python train.py --model="encoder-decoder audio transcriber" --gain_aug_db=6 --vocab_size=32 --encoder_norm="layernorm" --fusion="cross_attention" --decoder_activation="geglu" --learning_rate=0.036 --lr_schedule="cosine" --weight_decay=0.003
Rows from block 5 of the audio encoder, named by matrix and row number. Rows with one number belong to one neuron. Each number is 128 + 24 x the weight over its row's rms, rounded and kept within 0 to 255. All counts start at 0. After the name is the row's rms in percent of the matrix's.
# fc1: MLP up (encoder.blocks.5.mlp.fc1.weight, 768x384), inputs 128-255
# fc2: MLP down (encoder.blocks.5.mlp.fc2.weight, 384x768, transposed), outputs 128-255
fc1.440 087 [129 134  97 138  98 147  79 150 143  81 181 160 138 142  95 112 116 158  93 152  77  98  92 124 157 101 143 111 144 101 117 129 112 136 132 142 162  99 131 146 139 155  93 135 122  96 149 111 116 120 153 129 140 117 102 105 148 160 131 148 114  96 137 146 142  88 120 135  58 156 157 112 124 116 129 119 121 152 140 127 100 122 152 158 118 113  89 104  90 109 133 147 157 125 160 131 101 143 103  87 123 129 129 148 100 109 121 145 109 109 154 142 119 110 162 135 159 123 154 154  90 143 118 111 164 129 129 141]
fc1.441 105 [143 147 173  99 141 131 111 145 106 144  80 107 135 140 134 107 132 128  82 140 130 113 117 137 106  91 102 103 126  99 185 194  27  84 123 114  86 124 137 130 122  99 163 136 107 130 135 139 106 176 104 109 125 108 138 115 114 135 135 148  83 119 156 130 105 141  92 122 152 134  92 180 136 136 132 109 105 153 150 128 107 191 119 155 105  98 131 110 127 122  94 145 191 128 149 107 176 145 133 123 161 119 152 159 162 138 126 145 126 119  84 114 142 106 116 139 137 132 103  96 113  92  81 131 125 141 110 158]
fc1.442 112 [110  78 108 169 158 156 110 123 118 157 118 133 153 161  93 123 103 118 101 134 173 108  89 119 173 131 123 123 124 123 163 108 144 128 148 133 128 127  98 100 130 127 124 149 103 125 137  97 171 128 125 121 117 132 146 106 111 152  64 123 113  96 117 117 155  74 141 125 176 115 134 120 130 108 133 140 132 146 164 120 131 125 128  74 115 108 121 121 150 133  91 152 171 109 103 124 155 100 158 143 130 129 116 135 124 123 125  97 144 107 165  90 117 135 116 141 136 160 124 224 130 149  98 148 112 121 116  93]
fc1.443 100 [143 126 121 131 129 123 155 144 126 152 102 143 152 113 123 161 138 106 120 148  74  92 154 132 132 121  70 100  91  67 108 134 104 116 140 100 145 145 102 130 117 142 137 139 138  85 138 153 152 120 106 153  98 128 169 123 162 138 122 101 156 136 132 134 154 122 104 130 129 125 116 123 147  98 111 153 165 125 143 133  78 128  40 100 116 115 162 108 101  66 152 141 107  97  97 131 119 160 119 116 125 147 103 147 138  95 107 153 125 113 186 122  96 152 145 159 161 127 157 136  91 128 116 101 150 108 156 109]
fc1.444 096 [163  99  94 120  86 118 133 138 116 137 143 120 173 130 184 128 133 170  93 115 113  92 111 129 134 141 129 174 124 113 108  98 106 154 159 146 132 130 168 114 124 112  98 147 124 117 142 141 142  87 155 156 100 142 147 157 126 103 141 141 113 124 113 123 157 136 126 129 146 122 131 159 134  96 117 131 159 116 168 138  94 113 124 128 120 110 177 128 152 119 109 123  57 105  97  89 113 165 158  94 133 122 139 166 148 122 143 121 186 125 132 135 101 116 124 113 137 148 129 162 125 150 149 140 127 136 106 108]
fc1.445 099 [111 118 131 168 138 193 156  98 122 130 134 119 151 161 123 147 119 139 161 115 140  97  73 109 163 171  88 105 112 164  84 165 115 120 142 115 147 149 142 119 163 130 121 129 142 119 162 139 119 164 171 121 135  64 115 157 107 118 129 130 167 124 145 128 116 107 114 119 106 116 130 125 113 142 120 174 119 134 137 134 141 158 114 119  97 118 119 114 158 134 174  97 116 128 114 144 132 104 173 124 125 130 139 142 163 150 118 181 156 126 133 143  99 134 131 124 124 185 107 177 132 125 131 139 148 131 118 151]
fc1.446 099 [102 116 107 165 117  63 145 155 132 125 170 204 129 128  87 109 139 114  99 112 172 129 138 124 145 119 137 115 129 162 154 150 116 148 172 139  88 141 147 112 129 132 126 151  97 106 115 189 106 156 142 156 143 117 113 135 153 117 103 115 121  81  98 140 123 140 118 117 115  94 144 123  90 109 148 149 126 136 113  71  73 121 167 200 131 119 135 115  79  98  75  93 197 125  85 166 103 114 140 120 160 111 118 165 128 128 104 124 157 148 142 140  89  88 158 149 130 113  86 118 119 146 102 173 169 129 123 122]
fc1.447 096 [126 125 165 118 140 157 155 112 162 107 146 108 144 116 125 112 141 140 129 120 154 154 132 120 131 110 120  96 165 117 156 147 159 153 155 112  95 114  96 149 124 128  96 123 129 118 165 151 103  82 104 178 173 124 102 109 159 112 148 131 103 162 110 137 169 113 142 107 127 105 113 129  78 105 114 118 144 125 141 118  97 172 139 154 112 129 163 155 114 123 179 133 122  91 112 136 140 133  96 140 158 123 113 117  93 124 142  98 129 145 101 151 117 164 129 196  96 160 142 109 130 139 149  59 135 161 125 178]
fc1.448 110 [105 108 178 115 193 135  89  98 127 147 152 131 118 151 124 122 108  99 137 163 137 144 116 146 142 113 112 155 128 117 104 108 110 132 115 109 104 108 131 161 113 115 116 117 113 168 120 102 132 184 112 128  94 119 150 176 123 161 137 114 121 106 103 139 137  92 127 160 131 125 120 140 125  84 118 162 149 119 114 127 122 130 150 170  69 152 106 145 133 102 131 114 139 141 105 143 128 103 108 134 126 116 130 139  88 111 166 125 130 149 122 162 129 145 152 156 133 127 131 117 157 152  99 127 178 148 103 104]
fc1.449 103 [170 138 102 110 162  79 135  93 120 139 144 170 121  98 128 128  94 148 146 126 116 126 145 126 113 120 134 165 122 142 123 154  95 108 140 113  72 130 147 135  93 109 113 112 122 119 156 127 111 118 167 102 116 129 127 134 137 124 126 145 138 125 174 114 126 134 116 117 134 115 118 129 149 161 146 121 135 102 126 141 121 127 154 114 149 151 127 125  68 156 127 116 165 104 115 123 126 121 184 111 142 130 138 146 129 123 101 110 120 147 117 133 152 148 162 127 184 151 132  80 168 130  75 119 141 158  55 132]
fc1.450 097 [159 148 138 156 137 129 130 106 148 115 176 115 137 108 117 101 139 104 125 176 142  92 161 120 124 155 116 134 128 139 124 138 111 138 138  75 119 127 127 162 110 145 168 106 130  94 113 145 147 123 138 126 126 112 129 139 146  77 108 141 147  83 157 163  99 111 109  79  95 120 134  95 108 103 114 121 152 109 128  83 129 114 147 146 117 123 151 171 143 169 116 122 127 128 107 152 113 138  80 138  85 141 134 177 109 126 149 123 115 116 124 110 138 139 139 148  86  81 139 152 104 122 110 150 102 127 151 104]
fc1.451 099 [113 175 167 170 117 144 162 119 166  94 125 129 127  95  98 118  95  96 149 200 108 158 150 110 149 109 127 132 129 157 135 116 125 133 134 117 128 117 125 160 139  90 128 160 159 144 150  95 149 107 137  96 112 142 110  98 135 136 128 147 167 166 141 159 121 106 114 152 125 124 120 139 178 156 150 157 179 135  90 140 122 161 178 116 141 143 151 130 118 133 135 106 101  99 115 142 138 115 137 144 178 107 121 143 162  78 104 121  91  93 141 144 152 147 124 113 144 144 186  93 108 132 123 111 150  93 133 131]
fc1.452 096 [105 123 145 152  92 109 123 152 139 118 112 129 143 118 104 122 122 108 154 172 117 109 110 126 125 110 114 121 120 138  96 131 119 130 126 170 118 150 140 143 104 138 133 105  74 113 150 125 132 141 120 113 140 110 134 119  92 180 120 121 120 108 141 111 117 120 119  89 125 117 122 186 118 161 129 152 149 157 159 145 162 128 123 133  82 164 134 107 130 140  83 120 111 147 108 127 128 130 135  97 123 101  96  87 181 160 166 149 161 123 126 139 113 143 109  83 154 103 130  87 128 120 189 147 127 136  98 110]
fc1.453 108 [117 116 102  62 124 130 172 102 164  98 140 130 146 149 151 116 184 133 115 106 129 153 152 155 144 109 169 131  92 167 136 178 123  85 136 185 126 122 123 131 155  94 109 153 151  89 119 106 126 156 117 135 130 169 158 150  78 126 107 123  99 131 133 149 160  78 144 118 127 113 171 154 134 172 150 193 117 149 114 149 172 169 125 154 144 141 138 129 139  87 123  87 166 162 103 119 110 142 161  81 141 108 117 111 124 116 136 140  87 162 146 164 154 146 132 141  87 144 119 132 140 138 130 148 113 134 122 164]
fc1.454 099 [118 109 129 132 167 127 126  88 125 137 178 117 119 117 145 164 159 148  93 103 159 113 143 108  97 128  93  56 156 197 139 139 109 123 122 150 144 176 116 129 150 127 143  91 144 165  96 112 163 143 145  99 145 159 115 119 131 102 158 105 157 176  96 129 109 126  78 149  77  73 132  81  97  94 152 103 105 152 153 103 152 107 112 114 142 162 148  84 137 104 135 111 121 133 132 109 146  81 153 164 111 101 145 123 108 138 127 123 152 116 132 144 137 120 110  90 100 109  87 138  84  75  70 141  70 126 104 152]
fc1.455 117 [163 146 152 138 120 106 134 139  90 132 137 112 171 113 135 133 119 118 154 122 149 106 164 121 111 123 121 112 148 156 146 157 122 140 143 192 126 109 141 142 150 124 135 106 132 109 138 109 128 131 128 152 127  95 107 121 120 159 141  93  94  87 131 139 130 115 123 141 172 119 137 127 131 157  97 146 162 148 166 149 134 160 127 147  91 135 103 130 116 139 140 120 139 100  87 136 171  86 141  95  99  84 142 121 153 120 196 115  96 148 154  69  70 147 143 131  64 101 138 125 118 150  97 117 109 101 123 127]
fc1.456 099 [140 119 105 141 121  94 123 127 103 176 118 128 148  81 121 123  99 157 137 133 147 191 148 116 148 160 135 105 131 166 117 111 151 108 159 143 101 150 152 140  93 127 145  86 102 168  80 138 146 133  89 103 116 143 142 144 121 118 103 182 143 100 142 128 144 177 158  99 126 102 119 103 183 127 134 109 106 140 146 119 135 112  98 111 112 108 130 116 110 126 123 120 141  87 163  94 121 143 126  68 119 155 135 160 144 127 127 168 115 114 114 155 147 151 121 136 159 125 146 155 124 104 126 155 129 105 153 121]
fc1.457 104 [ 71 104 114 119 141 154 106 118 130 162 105 148  95 153 169 169 114 100 160 140 119 135 159 130 142 106 129 121  99 100  94 131 128 141 162 121 135 127  81 152 108 126 115 107 123 157 155  99 100 129 123 126 122 178 100 105 178 173 154 135 132 150 155 139 100 101  88 109 175 115 143 106 121 148 127 118 128 126 138 175 147 144 111 127 158 151  97 140 155  96 164 114 157 119 125 133 102 113 111 146 138 152  81 142 158 137 165 101 138 107 124 138 115 132 144 147 161  99 126 115 105 164 141 145 181  99 112  83]
fc1.458 091 [174  90 116 120 110 147 127  73 134 115  84 153  83 174 130 144 161 162 135 114 153 135 138 126 132 115 158 120 175 125 126 122 129  30 162 147 126 150 143 103  93 110 119 191 120 167 110 114 104 152 125  83 148 148  94 132 135 127 131 107 138 102 135 112 121 152  78 104 105 162 173 165 129 115 142 129 109 159 105 179 150 121 141 122 127 135 100 129  95 135 120  91 137 120 124 164 137 141 117 116 139 109 117 152  98 119 120 142 126 126 139 169 148 133 139 123 138 144 173 153 112 130 140 133 120 107 161 151]
fc1.459 106 [126 144 168 123 106  96  89 140 121  95 151 129 115 141 129 137 128 167 149 182 139 135 152 107 113 121 119 106  91 134 151 138 113 121 114 150 141 137 138 108 143 120 138 131  88 142 113 124  87 124 112 146 139 145 135 147 150 127 151 123  98 151 104 111 140 117 190 138 111 164  93 131 121  88 139 139 121 134  65  98 158 117 147 114 123 155 171 157  88 115 128 100 139 150 137 124  83  98 143 111 133 146 124 142 160 138 166  96 136 119  83 108 150 104 124 143  84  72 167 109  83 142 128  88  98 100 130  79]
fc1.460 089 [144 159 142 123 123 148  95  77 122 107 103 140 132 122 133 140 127 123  79 100 174 149 122 119 108 136 148 184  74 134 110  96 137 142 110 114 130  97 130 123 107  95 163 178 175 157 105 139 123 115  88 135 183 136 106 120 136 113  89 138 142 125 137 132 196 114 118 153 101 160  97 129 111 149 155 185 121 140 121 164 129 148 144 170 105 115 122  97 117 116 137 130 131 100 125 100  80 122  90 135  98  90 132 159 156 132 136 109 122 135  84 108 149 148 110  98 111 107 113 158 141 140 119  78  96 160 113 148]
fc1.461 123 [116 116 132 118 121 124 131 102 153 148 148 114 148 116 128 136 118  98  61 143  84 152 136  99 145 134 109 127 147 135 155 101 117 145 127 114 120  99 118 124 115 147 124 142 125 110 141 135 167  78 152 100  98 126 139 118 153  78 136 160 137 145 125  90 183 101 135 115 144 148 114 141 174  97 123 159 128 126 101 124 151  97 124 129 144 200 149 143 109  86 137 109 109 111 124 138 133 185 139 147 126 101 123  89 136 118 124 107 129 107  81 102 142 168 134  99 160  98 141 132 114  94 150 129 138 113 152 164]
fc1.462 096 [157 142  82 137 160 104  96 100 142 119 132 167 137 115 140 116 130 162 132 132 147 126 152  97 120 132 142 142 118 141 149 132 148 115 133 122 111 120 113 127 124 134 116 121 137 168  99 135 124 109 136 124 153 139 117 124  96  84 181  89 124 147 123 145  95 125 108 124 111 121 122 150 108 114 141 163 124 105 185 125 115 133 143 126  96 110 118 106 130 142 102 141 103 149 102 138 139 131 161 140 101 140 148 199  97 154 103 166 174 119 131 105 123 172 178 156 178 138 117 167 117 118 145  93 114 132 162  93]
fc1.463 096 [110 141 100 170 139 185 124 138 114 106 123  79 140 173 114 156  98 103 135 154 117 139 143 110 156 113 121 113 130 133 175 148 132 136 185 127  93  99 147 126 105 134 137 105 178 100 111 140 139  83 148 113 115 158  89 163 116 129 153 155 120 109 123  81 124 135 114 124 120  98 131 108 187 134 127 106 135 120 133  96  99 136 147 125 140 162 116  97 131  96 123 124  96  88 138 139 130 180 102 122  86 143  68 124  72 145 124 136  98 130 121 146  98 147 145 131 109  85 119 119 123 137 123 142 103 157  93 121]
fc1.464 079 [128  98 124 142 176 111 144 110  92 135 129  99 141 130 105  68  93 143 159 146 109 132 179 119 143 103 132 146 108 127 143 111  73  59 146 108 117 165  81 124 188 121 108 123 126 139 164 104  94 106 125 128 124 165 142 146  84 133  75 111 126 131 149 113 145 120 143 150 152 108 153 151 104 145 132 156  92 123 155 135 116 137  84  54 114 104 131 140 120 108 134 135 118  94 181 120  97 158 158 123 127 107 106  98 159 103 123 109 197 110 170  86 105 105 187 118 135 127 152 161 146 148 102  73 146 141 129 104]
fc1.465 100 [148  82 163  98 166 131 139 123 146 100 142 145 124  80 169 140  98 139 160 140 102 126 135 180 171 111 120 100 130 119 120 125  84 127 111 107 144  88 109  86 171 106 114  83 152  91 115 113 136 168 161 160 142 134  93 149 173 155 117 126 134 102 123 106 118 153 143 108 125 136 118 135 125 126 104 139 118 107 105 178 111 136 109 133 126 144 140 103 159  81 142 129  83 159 106  94 132 108 142 190 123 151 127 118 125 128 105 138  96  97 122 120 137 137 124 165 154 100 152 111  98 152 134 134 134 135 104  91]
fc1.466 104 [146  95 132 101 139 165 128 134 120 130 170  78 107 112 135 129 144 104  98 124 134 127 141  83 120  99 147 154 176 139 146  98 167 113 114 109 162 136 110 137 135 129  92  93 150 126 148 126 119 147 108 140 114  97 101 111 111 145 137 144 135  92 146 135 142 101  98 101 172 126 121 128  99 142 105 126  94  92 155 146 163 162  80 106 120 152 130 152 188 171 122 149 166 113 107 141 140 106 114 129 126 106  89 107 119 111  91 107 146 122 142 160 118 137 158  95 147 112 133 146 156 109 148 140 135 106 161 122]
fc2.440 090 [114 104 112 103 145 142  98 138 133 125 131 129  98 103 100  95 150 145 142  92 131 125 111 124 121 116 117  99 131 148 137 137 126 157  93 132 102 157 145 113 127 121 151 124 105 119 110 128 121 142 111 136 107 161 120 122  97 133 169 125 169 142 171  95 143 157 160  90 116 100  93  94  97 108 127 156 100 137 124 124 133 151 145 173 173 133 160 128 133 129 144 148 121 122 172 153 114  95 108 107  80  71 137 138 124  98 128 134  98 135 128 146 118 110 142 141 144 124 136 133 126 121 139 106 129 180 132 116]
fc2.441 098 [164 118 107 145 124 157 118 174 110 138 134 107 120 114 155 130 107  92 133  77  93 116  82 127 126 103 128 144 151 101 124 117  94 161 125 100 122 153 139 178 144 101 128 133  97 116 127 156 166 153 106 132 123 115 150 151 133  98 158 162 169 148 104 128  92 153 148 141 178 144 126 129  86 125 121 114 114 128 162 119 144  82 111 148 171 123  92 153 184 139 128 163 152 112 140 119 156 121 164 172 125  68 131 149 108 103  93 135 166 163 119 127 133 115 134 152 134 119 146  96 131 107 105 109  94  87 148 128]
fc2.442 103 [ 91 106 155 166 107 138 142 100 155 166 113  65 105 174 111 168 118 151 179 158 137 164 132 111 115 122 112 149 145 150 141 115 140 154 154 131 132 110 207 163 145 112 126 150 132 110 113 144 111  83 130 142 119 108 150 113 112 124 120 125 172 109 118 149  98  74 133 132 139 158 142  90 130  96 117 119 176 139 127 131 143 133 131 136 120 153 165 109 101 114 147  85 169 107 182 105 124 159 135 141 126 100 143 135 123 108  95 154 107 120 109 152 148 125 129  93 123 141 160 128 141 100 128 127 126 104  95 114]
fc2.443 099 [144 123 133 128 118 133 141 128 169  92 155 100 135 120 122  69 148 135 133  86 126 125 100 105 138 104 140 125 116 112 132 145 144 132 157 133  73 109 180  99 163 118 146 117 152 133 136 134 154 144 168  93 127 135 131 145 119 101 112 135 132  99 117 157 119 144  97 126 100 117  99  82  95 102 145  89 128 132 120 153 102  73 145 164 121 111 164 132 141 106 112 138 117 145 140 155 160  89 137 141 139 146 137 105 103 140  87 113 152 124  84 105 119 177 147 167  94  67 156 114 126 138 141 111 162 100 113 129]
fc2.444 100 [137 128 112 108 127 111 145 136 102 118 186 124 135  97 104 108 135 113 173 103 120  94 111 116 136 108  94 121  92  89 154 117 156 101 160 154 165 110 130 144 121 152 122 147 116 142 108 132 114 116 150 150 140 143 147 101 130 103 132 140 126 121 152 133 165 133 177  98 138  89  67 151 130 127 129 106 113 118 135 120 123  98 110 153 128 101 168 131 165 171 145 146 159 122 120 118 120 100 135 114 109 153  57 120 155 106 134 130 154 125 139 124 150 121  93 122 150 134 163 138 118  92  77 130 166 161 132  98]
fc2.445 102 [118 108  94  88 143 116 108 121 122 139 109 149 128 127 150 129 137  96 103 169  89 159 131 117 154 150 134 154 172 156 115 116 167  97 114 106 119 162 163 138 112 147 158 156 144 157 105  94 137 119 120 155 129 113 160 135 106 162 139 114 120  88 144  86 104 158 175 146 120 118 168 100 123  97 159 129 137 125  96 152 140 101 158 146  96 120 176 124 143 148 147 149 120  86 111 133 131  61 164 146  91 118  98 162 180 137 131 168 151 133 166 137  84 136 135 144 126 125 127 137  96 134 132 156 124 101 146 130]
fc2.446 096 [119 177  83 196 121 159 134 126 113 137 137 145 160 131 154  80 146 135 160 148 156 144  96 126 114 120 144 123 132 129 104 136 129 121 134 135  71 137 147 113 143 130 107 121 156 170 155  93 135 120 128 175 115 145 132 127 156 167 105 170 157 131 120 115 107 153 122 135  97 125 129 125 107 128 110 146 137 123 116  98 160 126 135 124 108 147 119 162 107 120 112 108 161 132 115 119 122 138 151  95 110 130 120 126 121 130 129  89 132 134 131 101 125 115 122 126 124 118 147 108 115 137 131 146 104 127 142  92]
fc2.447 103 [137 117 137 122 156 116 150 154 130 138 100 120 136 124 113 129 119 178 133 118 129 120 118 115 127 101 173 127 118  96 158 158 111 113 100 161 104 133 108 123 133 131 126 147 139 110  90 144  96 183 142 119 102 144 114 108 145 151 152 133 103 105 117 143 122 145 111 138 186 132 119 137 161 153  84 123 127 113 148 120 170  91 148 128 147 107 147 117  99 100 147 148 114 139 150 132 144 143  92 145 101 122 143 161 154 113 103 114 105 130 154 108 128  78 111 122 123 158 134 101  93 117 147 115 178  91 163  78]
fc2.448 107 [140 120 140 198  85 100 102 132 133 159  87 118 151 151  94 135 197 123 113 136 147 141 159 102 161  99 155 130 129 101 121 115 128 128 103 131 147 128 145 121 160 129 162 141 100 132 120 123 128 108 103  91 133  89 147 177 135 166 157 154 121 142 121 148 116 121 122 101 117 121 120 106 136  96 161 126 164 131 120 168  53 150 144 123 126 142 148 138 122 128 112  88 114 155 116 113 102 130 138 171 120 133 127 126 113 133  97 104 203  94 174 128 106 130 104 124 125 155 108 113 129 150 142 117  91 144 149 140]
fc2.449 097 [ 89 164 135 138 122 113 103 144 180 123 106 121 121 114  85 155  99 148  99 140 141 147 138 118 125 126 149 134 131 171 124 194 113 102 140 143 139 115 152 116 117  96 126 145  73 132 130 138 136 136 123 116 132 111 165 123 145 145 134 131 147 111 104 127 131 152 146 157 114  84 122 172 155 133  96 136 142 124 130 117 151 112 147 143 103 138 147 116 112 123 137 124 112 196 141 135 170 164 125 178 127 136 119 126 108 130 131 100 144 116 144 164 131 139 171 122 125 171 105 153 178 114  77 130 130  97 140 113]
fc2.450 102 [166 133 119 136 126 149 129  83 148 138 164 155 139  95 126  90 148 119 157 150 140  95 102 118 118 156 127 144 101 131 154 101  80 117 141 124 104 153 127 139 121 145  91 102 155 107 131  84 145 161 117 158 152 110 173 143 102 142 128 154  95 117 133 131 134 154 115 173 144 144 155 121 130 114 166 125 143 100 108 143 159 142 132  53 121 171 123 142 152 189  87 111 109 140 108  88  87 145  94 145 153 134 135 109 115 108 131 122  94 152 114 161 148 119 153 147 147  93  94 118  99 125 129 148 116 147  93 139]
fc2.451 097 [145 150 130  92 116 144 129 148 151  90 119 116  97 144 116 121 157 126 148 106 141 138 107 122 118 123 139 109  95 130 166 159  89 132 150 107 142 133 122 132 118  98 177 123 101 137 120 146 106 144 111 146 137 145 158 115 143 149 138 104 110 162 128 120 140 147 131 110 134 143 129 108 117 106 139 136 158 188 136 111 147  76 153 153 131 133 132 114  75 140  94 144 137 124 118 106 170 126 137  85 102 152 139 163 173 133 166 119 161 129 174 110  92 101 117 160  97 134 134 140 144 142  92  97 119 105 128 153]
fc2.452 093 [120 153 133 135 125  76 118 113 139 139 131 114 143  94 126 190 129 138 129  99 111 153 147 136 133 132 129 111 148  96 139 179 171 166  93 109 147  83 115 128 149  99 144  68 128 141 153  92 140 131 113 126 100 129 149  90 119 139 151 162 164 107 124 124 124 143  97 135 112 117 150 142 137  93 138 140 139 133 168 113 113 124 126 117 155 109 106 174 140 166 156 114 144 173 135 114 134  90 124 137 147 151 145 131 119 160 135  67 141 157 165 122 117 145 145 185 145 122 155 137 132 144 123 155 176 110  80 137]
fc2.453 101 [150 121 126 116 108 158 129 131 124 130 115 142 114 124 143 161 113 165 125 135  98 145 112 148 129 175 134  76  85  93 123 137 113 114 122 153 172 112 112 130 104 139 117 131 120 119 106 123 148 144 105 110 115 135 115  98  89 124  89 166 155  84 107 155 143 147 137 146 123 144 126 109 125 145 159 120 109 132 126 145  90 149 132 133 155  76  93 130 161 117 157 112 121  71 128 157 181 128 142 146 145 160 111 117 144 139 165 112 133  97  80 126  93 151 162 129 139  98 117 108 174 120 116 163 118 100 166 126]
fc2.454 103 [138 141 100 126 123 132 140 152 144 152 182 105 146 106 137 141 155 164  93 131  91 145 123 146 131 121  53 102 152 167 100 145  72 148 141 113 120 116 134 154  98 154 135 103 165  98 106 161 143 146 150 119 117 114 159 143 117 135 139  96 135 100 168 124 135 103 116 113 155 114 149 131 160 135 136 152  91 144 131 137 119 110 152 150 134 104 121 131 178 135  85  87 115 116 170 132 142 136  96 120  97 116 117 135 137 130 126 155 154 158 115 172 126 141 124 145 146 125 105 157  95  83 174 114 127 122 162 157]
fc2.455 113 [129 122 163 151 130 127 153 123 133 148 201 119 144 140 133 140 147 110 133 115 131 132 100 143 132 108 145  84 150  92 127  95 151 155 120  74 154 124  98 151 141 154  72 100 149 179 140 128 144 130 130 104  80 131 137 166 103 103 135 102 113 174 147 170 145  77 110 115 112 160 107 123 141 173 144 169 163 130 152 123 151 118 111 152  95 120 143  97 117 140 130 130 112 107 130 147 131 106 129 144 113 157 155 145 127 123 135 123 130 112 145 157 140 154 111  86 118  90 152 126 114 138 112 155 144 117 125  87]
fc2.456 105 [131 120 164 132 125 176  63 117 151 110 146 144 115 165 130 130 146 152 154 162 133 146 142 100 148 145 121 107 127 131 141 129 122 153 150 154 158  52 100 126 154 138 135 174  98 117 108 123 107 166 121 141  58 141 113  97  91 124 149 125 135 147 146 101  96 150 117 155 154 160 110 121 150 128 134 146 118 126  91 128 109 108 106 122 131 150 167 102 147 137 125  89 133  97 117 154 128 101 163 127 120 164  91 174 122 120 129 119 134 116 103 168 142  96 134 125 142 118  89 113 116 139 142 121 109 118 110 101]
fc2.457 097 [133 135 101 126 101  91 128  89 142 154 143 127 157 146 133 154 148  97 107 138 115 144  80 104  84 113 132 144 157 157 145 129 134 122 151 155 111 178 176 164 134 112 148 136 131 106  90 115 173 106 158 157 138 192  95 122 142  92 128 135 137 125 133 123 106 152 103 122 155 138 117 148 164 116 103 132 122 129 115 142 152 113 119 132 125 120 167 127 162  86 101 128 122  83 146 141  84 129 131 135 148 105  96 147 133 147 146 135 128 166 107 153 108 152 125 125 119 142 126 112 164 139 129 165 118  97 136 134]
fc2.458 094 [127 141 110 109 162 126 178 115 116 111 102 108  92 155 159  81 120 143  87 114 153 127  94 114 140 135 134 125 117 108 143 186 101 167 123  87 145 112 140 115 138 155 135 132 112 122 105 145  89 125  91 120 125 131 134 129 108 112 137 109 199 151 142 141 146 127 125  88 141 110 163 102 146 132 124 149 105 111 156 149 142 127  90 163 112  57 110 165 127 100 129 133 133 143  74 149 145 179 153 115 114 132 148 110 142 142 147 164  94  77 120 145 146 121  81 113 113 153 143  84 155 125 149 152 167 182 164 157]
fc2.459 107 [127 138 154 130 135 128 142 183  93 159 143 160 119 171 135 116 139 140 100 147 146 139 121 124 121 113 140 137 130 181 157 111 103 175 174 108 118  90 128 157 179 115 115 122 149 158 135 113  71 153 159 132 116 116 142 112 100  89 143 138 124 148 157 110 123 131 131 163 132 140 108 166 117 131 143 126 130 113 123  90 135 124 119 147 116 128 169 117 159 141 175  99 126 126  97 131 142 111 133 128 126 131 130 107 145 128 145 117 164 163 182 133 166 124 131 113 130 133 123 129 106 115 128 115 120  80 163 130]
fc2.460 093 [112 149 113 100  90 112 118 126 177  96 115 140 174 118 102 134 112 129  79 111 122  96 137 153 130 120 122  84 115 146 135 152 138 115  82 114  83 115 115 129 134 132  83 105 128 146 142 153 143 145 140 118 142 135 158 105 114 124 136 122 103 127  78 159 155 120  95 116 124 146  97 179  76 138 105  95  99 114 133 148 149 126 127 136 151  89 125 111 128 137 146 135 132 108  99 134 137 110  91 115 137 135 119 102 140 105 100 109  97  67 121 135 146 163 142 131 151  94 127 141 140 126  94 119  92 167 146 129]
fc2.461 109 [162 112 119 126 118 142 112 143 169 138 130 124  79 133 134 150 138 142 133 130 195 121 132  88 152 101 113 141 126 109 110 103  84 108 144 149 131 133 125  90 101 110 161 118 107 120 143 166 121 170 120 104 138 143 157 126 157 114 162 132 125 143 147 113 159 126 131 155 106 117 161  95 112 113 192 134 138 126 141 117 118 135 121 104 128 176 124 106 130 127 116 118  99 152 117 106 131 140 138 133 116 142 127 106 140 126 177  94 166 101 148 112 124 149 178 144 121 135 129 151 115  90 165 169  99  91  89 152]
fc2.462 095 [ 82  97 113 143 109 145 133 178 142 148 152 135 135  92 116 142 127 130 104 129 108  97 155 131 127 154 140 159 161 109 114  99 132 123 111 132 169 172  83 155 147 119 138 106 107 125 102 127 120 153  92 163 132 144 134  80 106 143  55 125  98 136 101 134 136 138 150 124 111 140 105 173 151 113 150 116 103 138 113 156  92  97  91 124 202 161  96 160 150 152 111 105 120 106 133 132 144 163 126 130 182 119 118 127 122 120 114 117 157 137 103 132  66  97  78 111 149 114 108 115 127 138 130 125 157 133 110  79]
fc2.463 094 [130 132  90 109 132 131 101 138 123  95 106 132 151  92 141 146 157 161 144 155 108 134 122 129 130 131 156 144 155 121 178 152 126 105 115 145 163 121 139 140  80 121 159 161 125 130 194 111 136 136 127 127 119 117  99 106  98  98 130 109 114 126 119 142 124 154 100 134 171 126 140 129 120  99 153 142 125 114 160  75 155  96 137 123 133  49 148 128  97 135 158 137  91 178 105 143 137 110 136 134 111 176 116 113 134 137 148 113 116 130 147  89 156  87 127 172 131 123 142 117 118 131 108 117 116 121 150 155]
fc2.464 083 [116 146 129 141 128 186  93  89 111 159 133 117 100 103 137 135 113  98 180 101 143 123  98 116 100 119 132  79 165 144 149 119 109 145 187 105 132 161 120 141 136 127 144 117 140 153 155 114 151 151 142 101  98 186 137 109 135 139 104 103 131  92 148 105 117 142 145 137 125 169 156 128 143 114 108  90 130 160 134 126 121 120 129 122  99  97 106 126 157 154 106 154 122 142 144 164 114 147 151 141 138 140 102 165 144 109 168 161  91 112  92 120 131 117 118 134 126 124 129 126 150 125 100 101 165 135 127 149]
fc2.465 096 [134 104  96 102 130 144 135 110 116 102 156 175 144 112 110 133 151 129  64 160 114 132 135 132 103 115 117 109  94 108 110 111 127 136  99 118 138 165 115 109 117  84 131 122 105 154 106 189 132  69 158 161 113 129  94 147 147 127 148 111 145 132 130 176 124 119 115 144 173 102 175  95 141 118 120 118  93 118 147 135 131 159 105  95 133  98 129 100 164 126  85 125 138 129 122 111 104 105 118 111 140 105 174 115 115 112 110 109 102 130 112 121 191 124 150 163 101 166 141 152 150 127 150 183 136 113 123 142]
fc2.466 101 [113 196 142  92 143 118 145 126 127 100 151 143 157 118  88 105 137 122 144 162 143 151 115 134 111 139 154 136 168 172 163 127 138 165 151 145 108 138 124 101 145 175  76  93 129 167 116 113 140 138 126 138 166 140 108 165 130  99 108 130  99 133  93 100 142  94 161 113 119 129 124  98 124 137 161 125 109 136 145 124 116 111 137 190  67 104 116 163 170 119 101 138 130 119 170 124 165 179 158 121 163 134 113 122 157 144 176 121 156 164 127 146 148 121 172 118 133 107  86 164 127 166 141  69 104  74 120 141]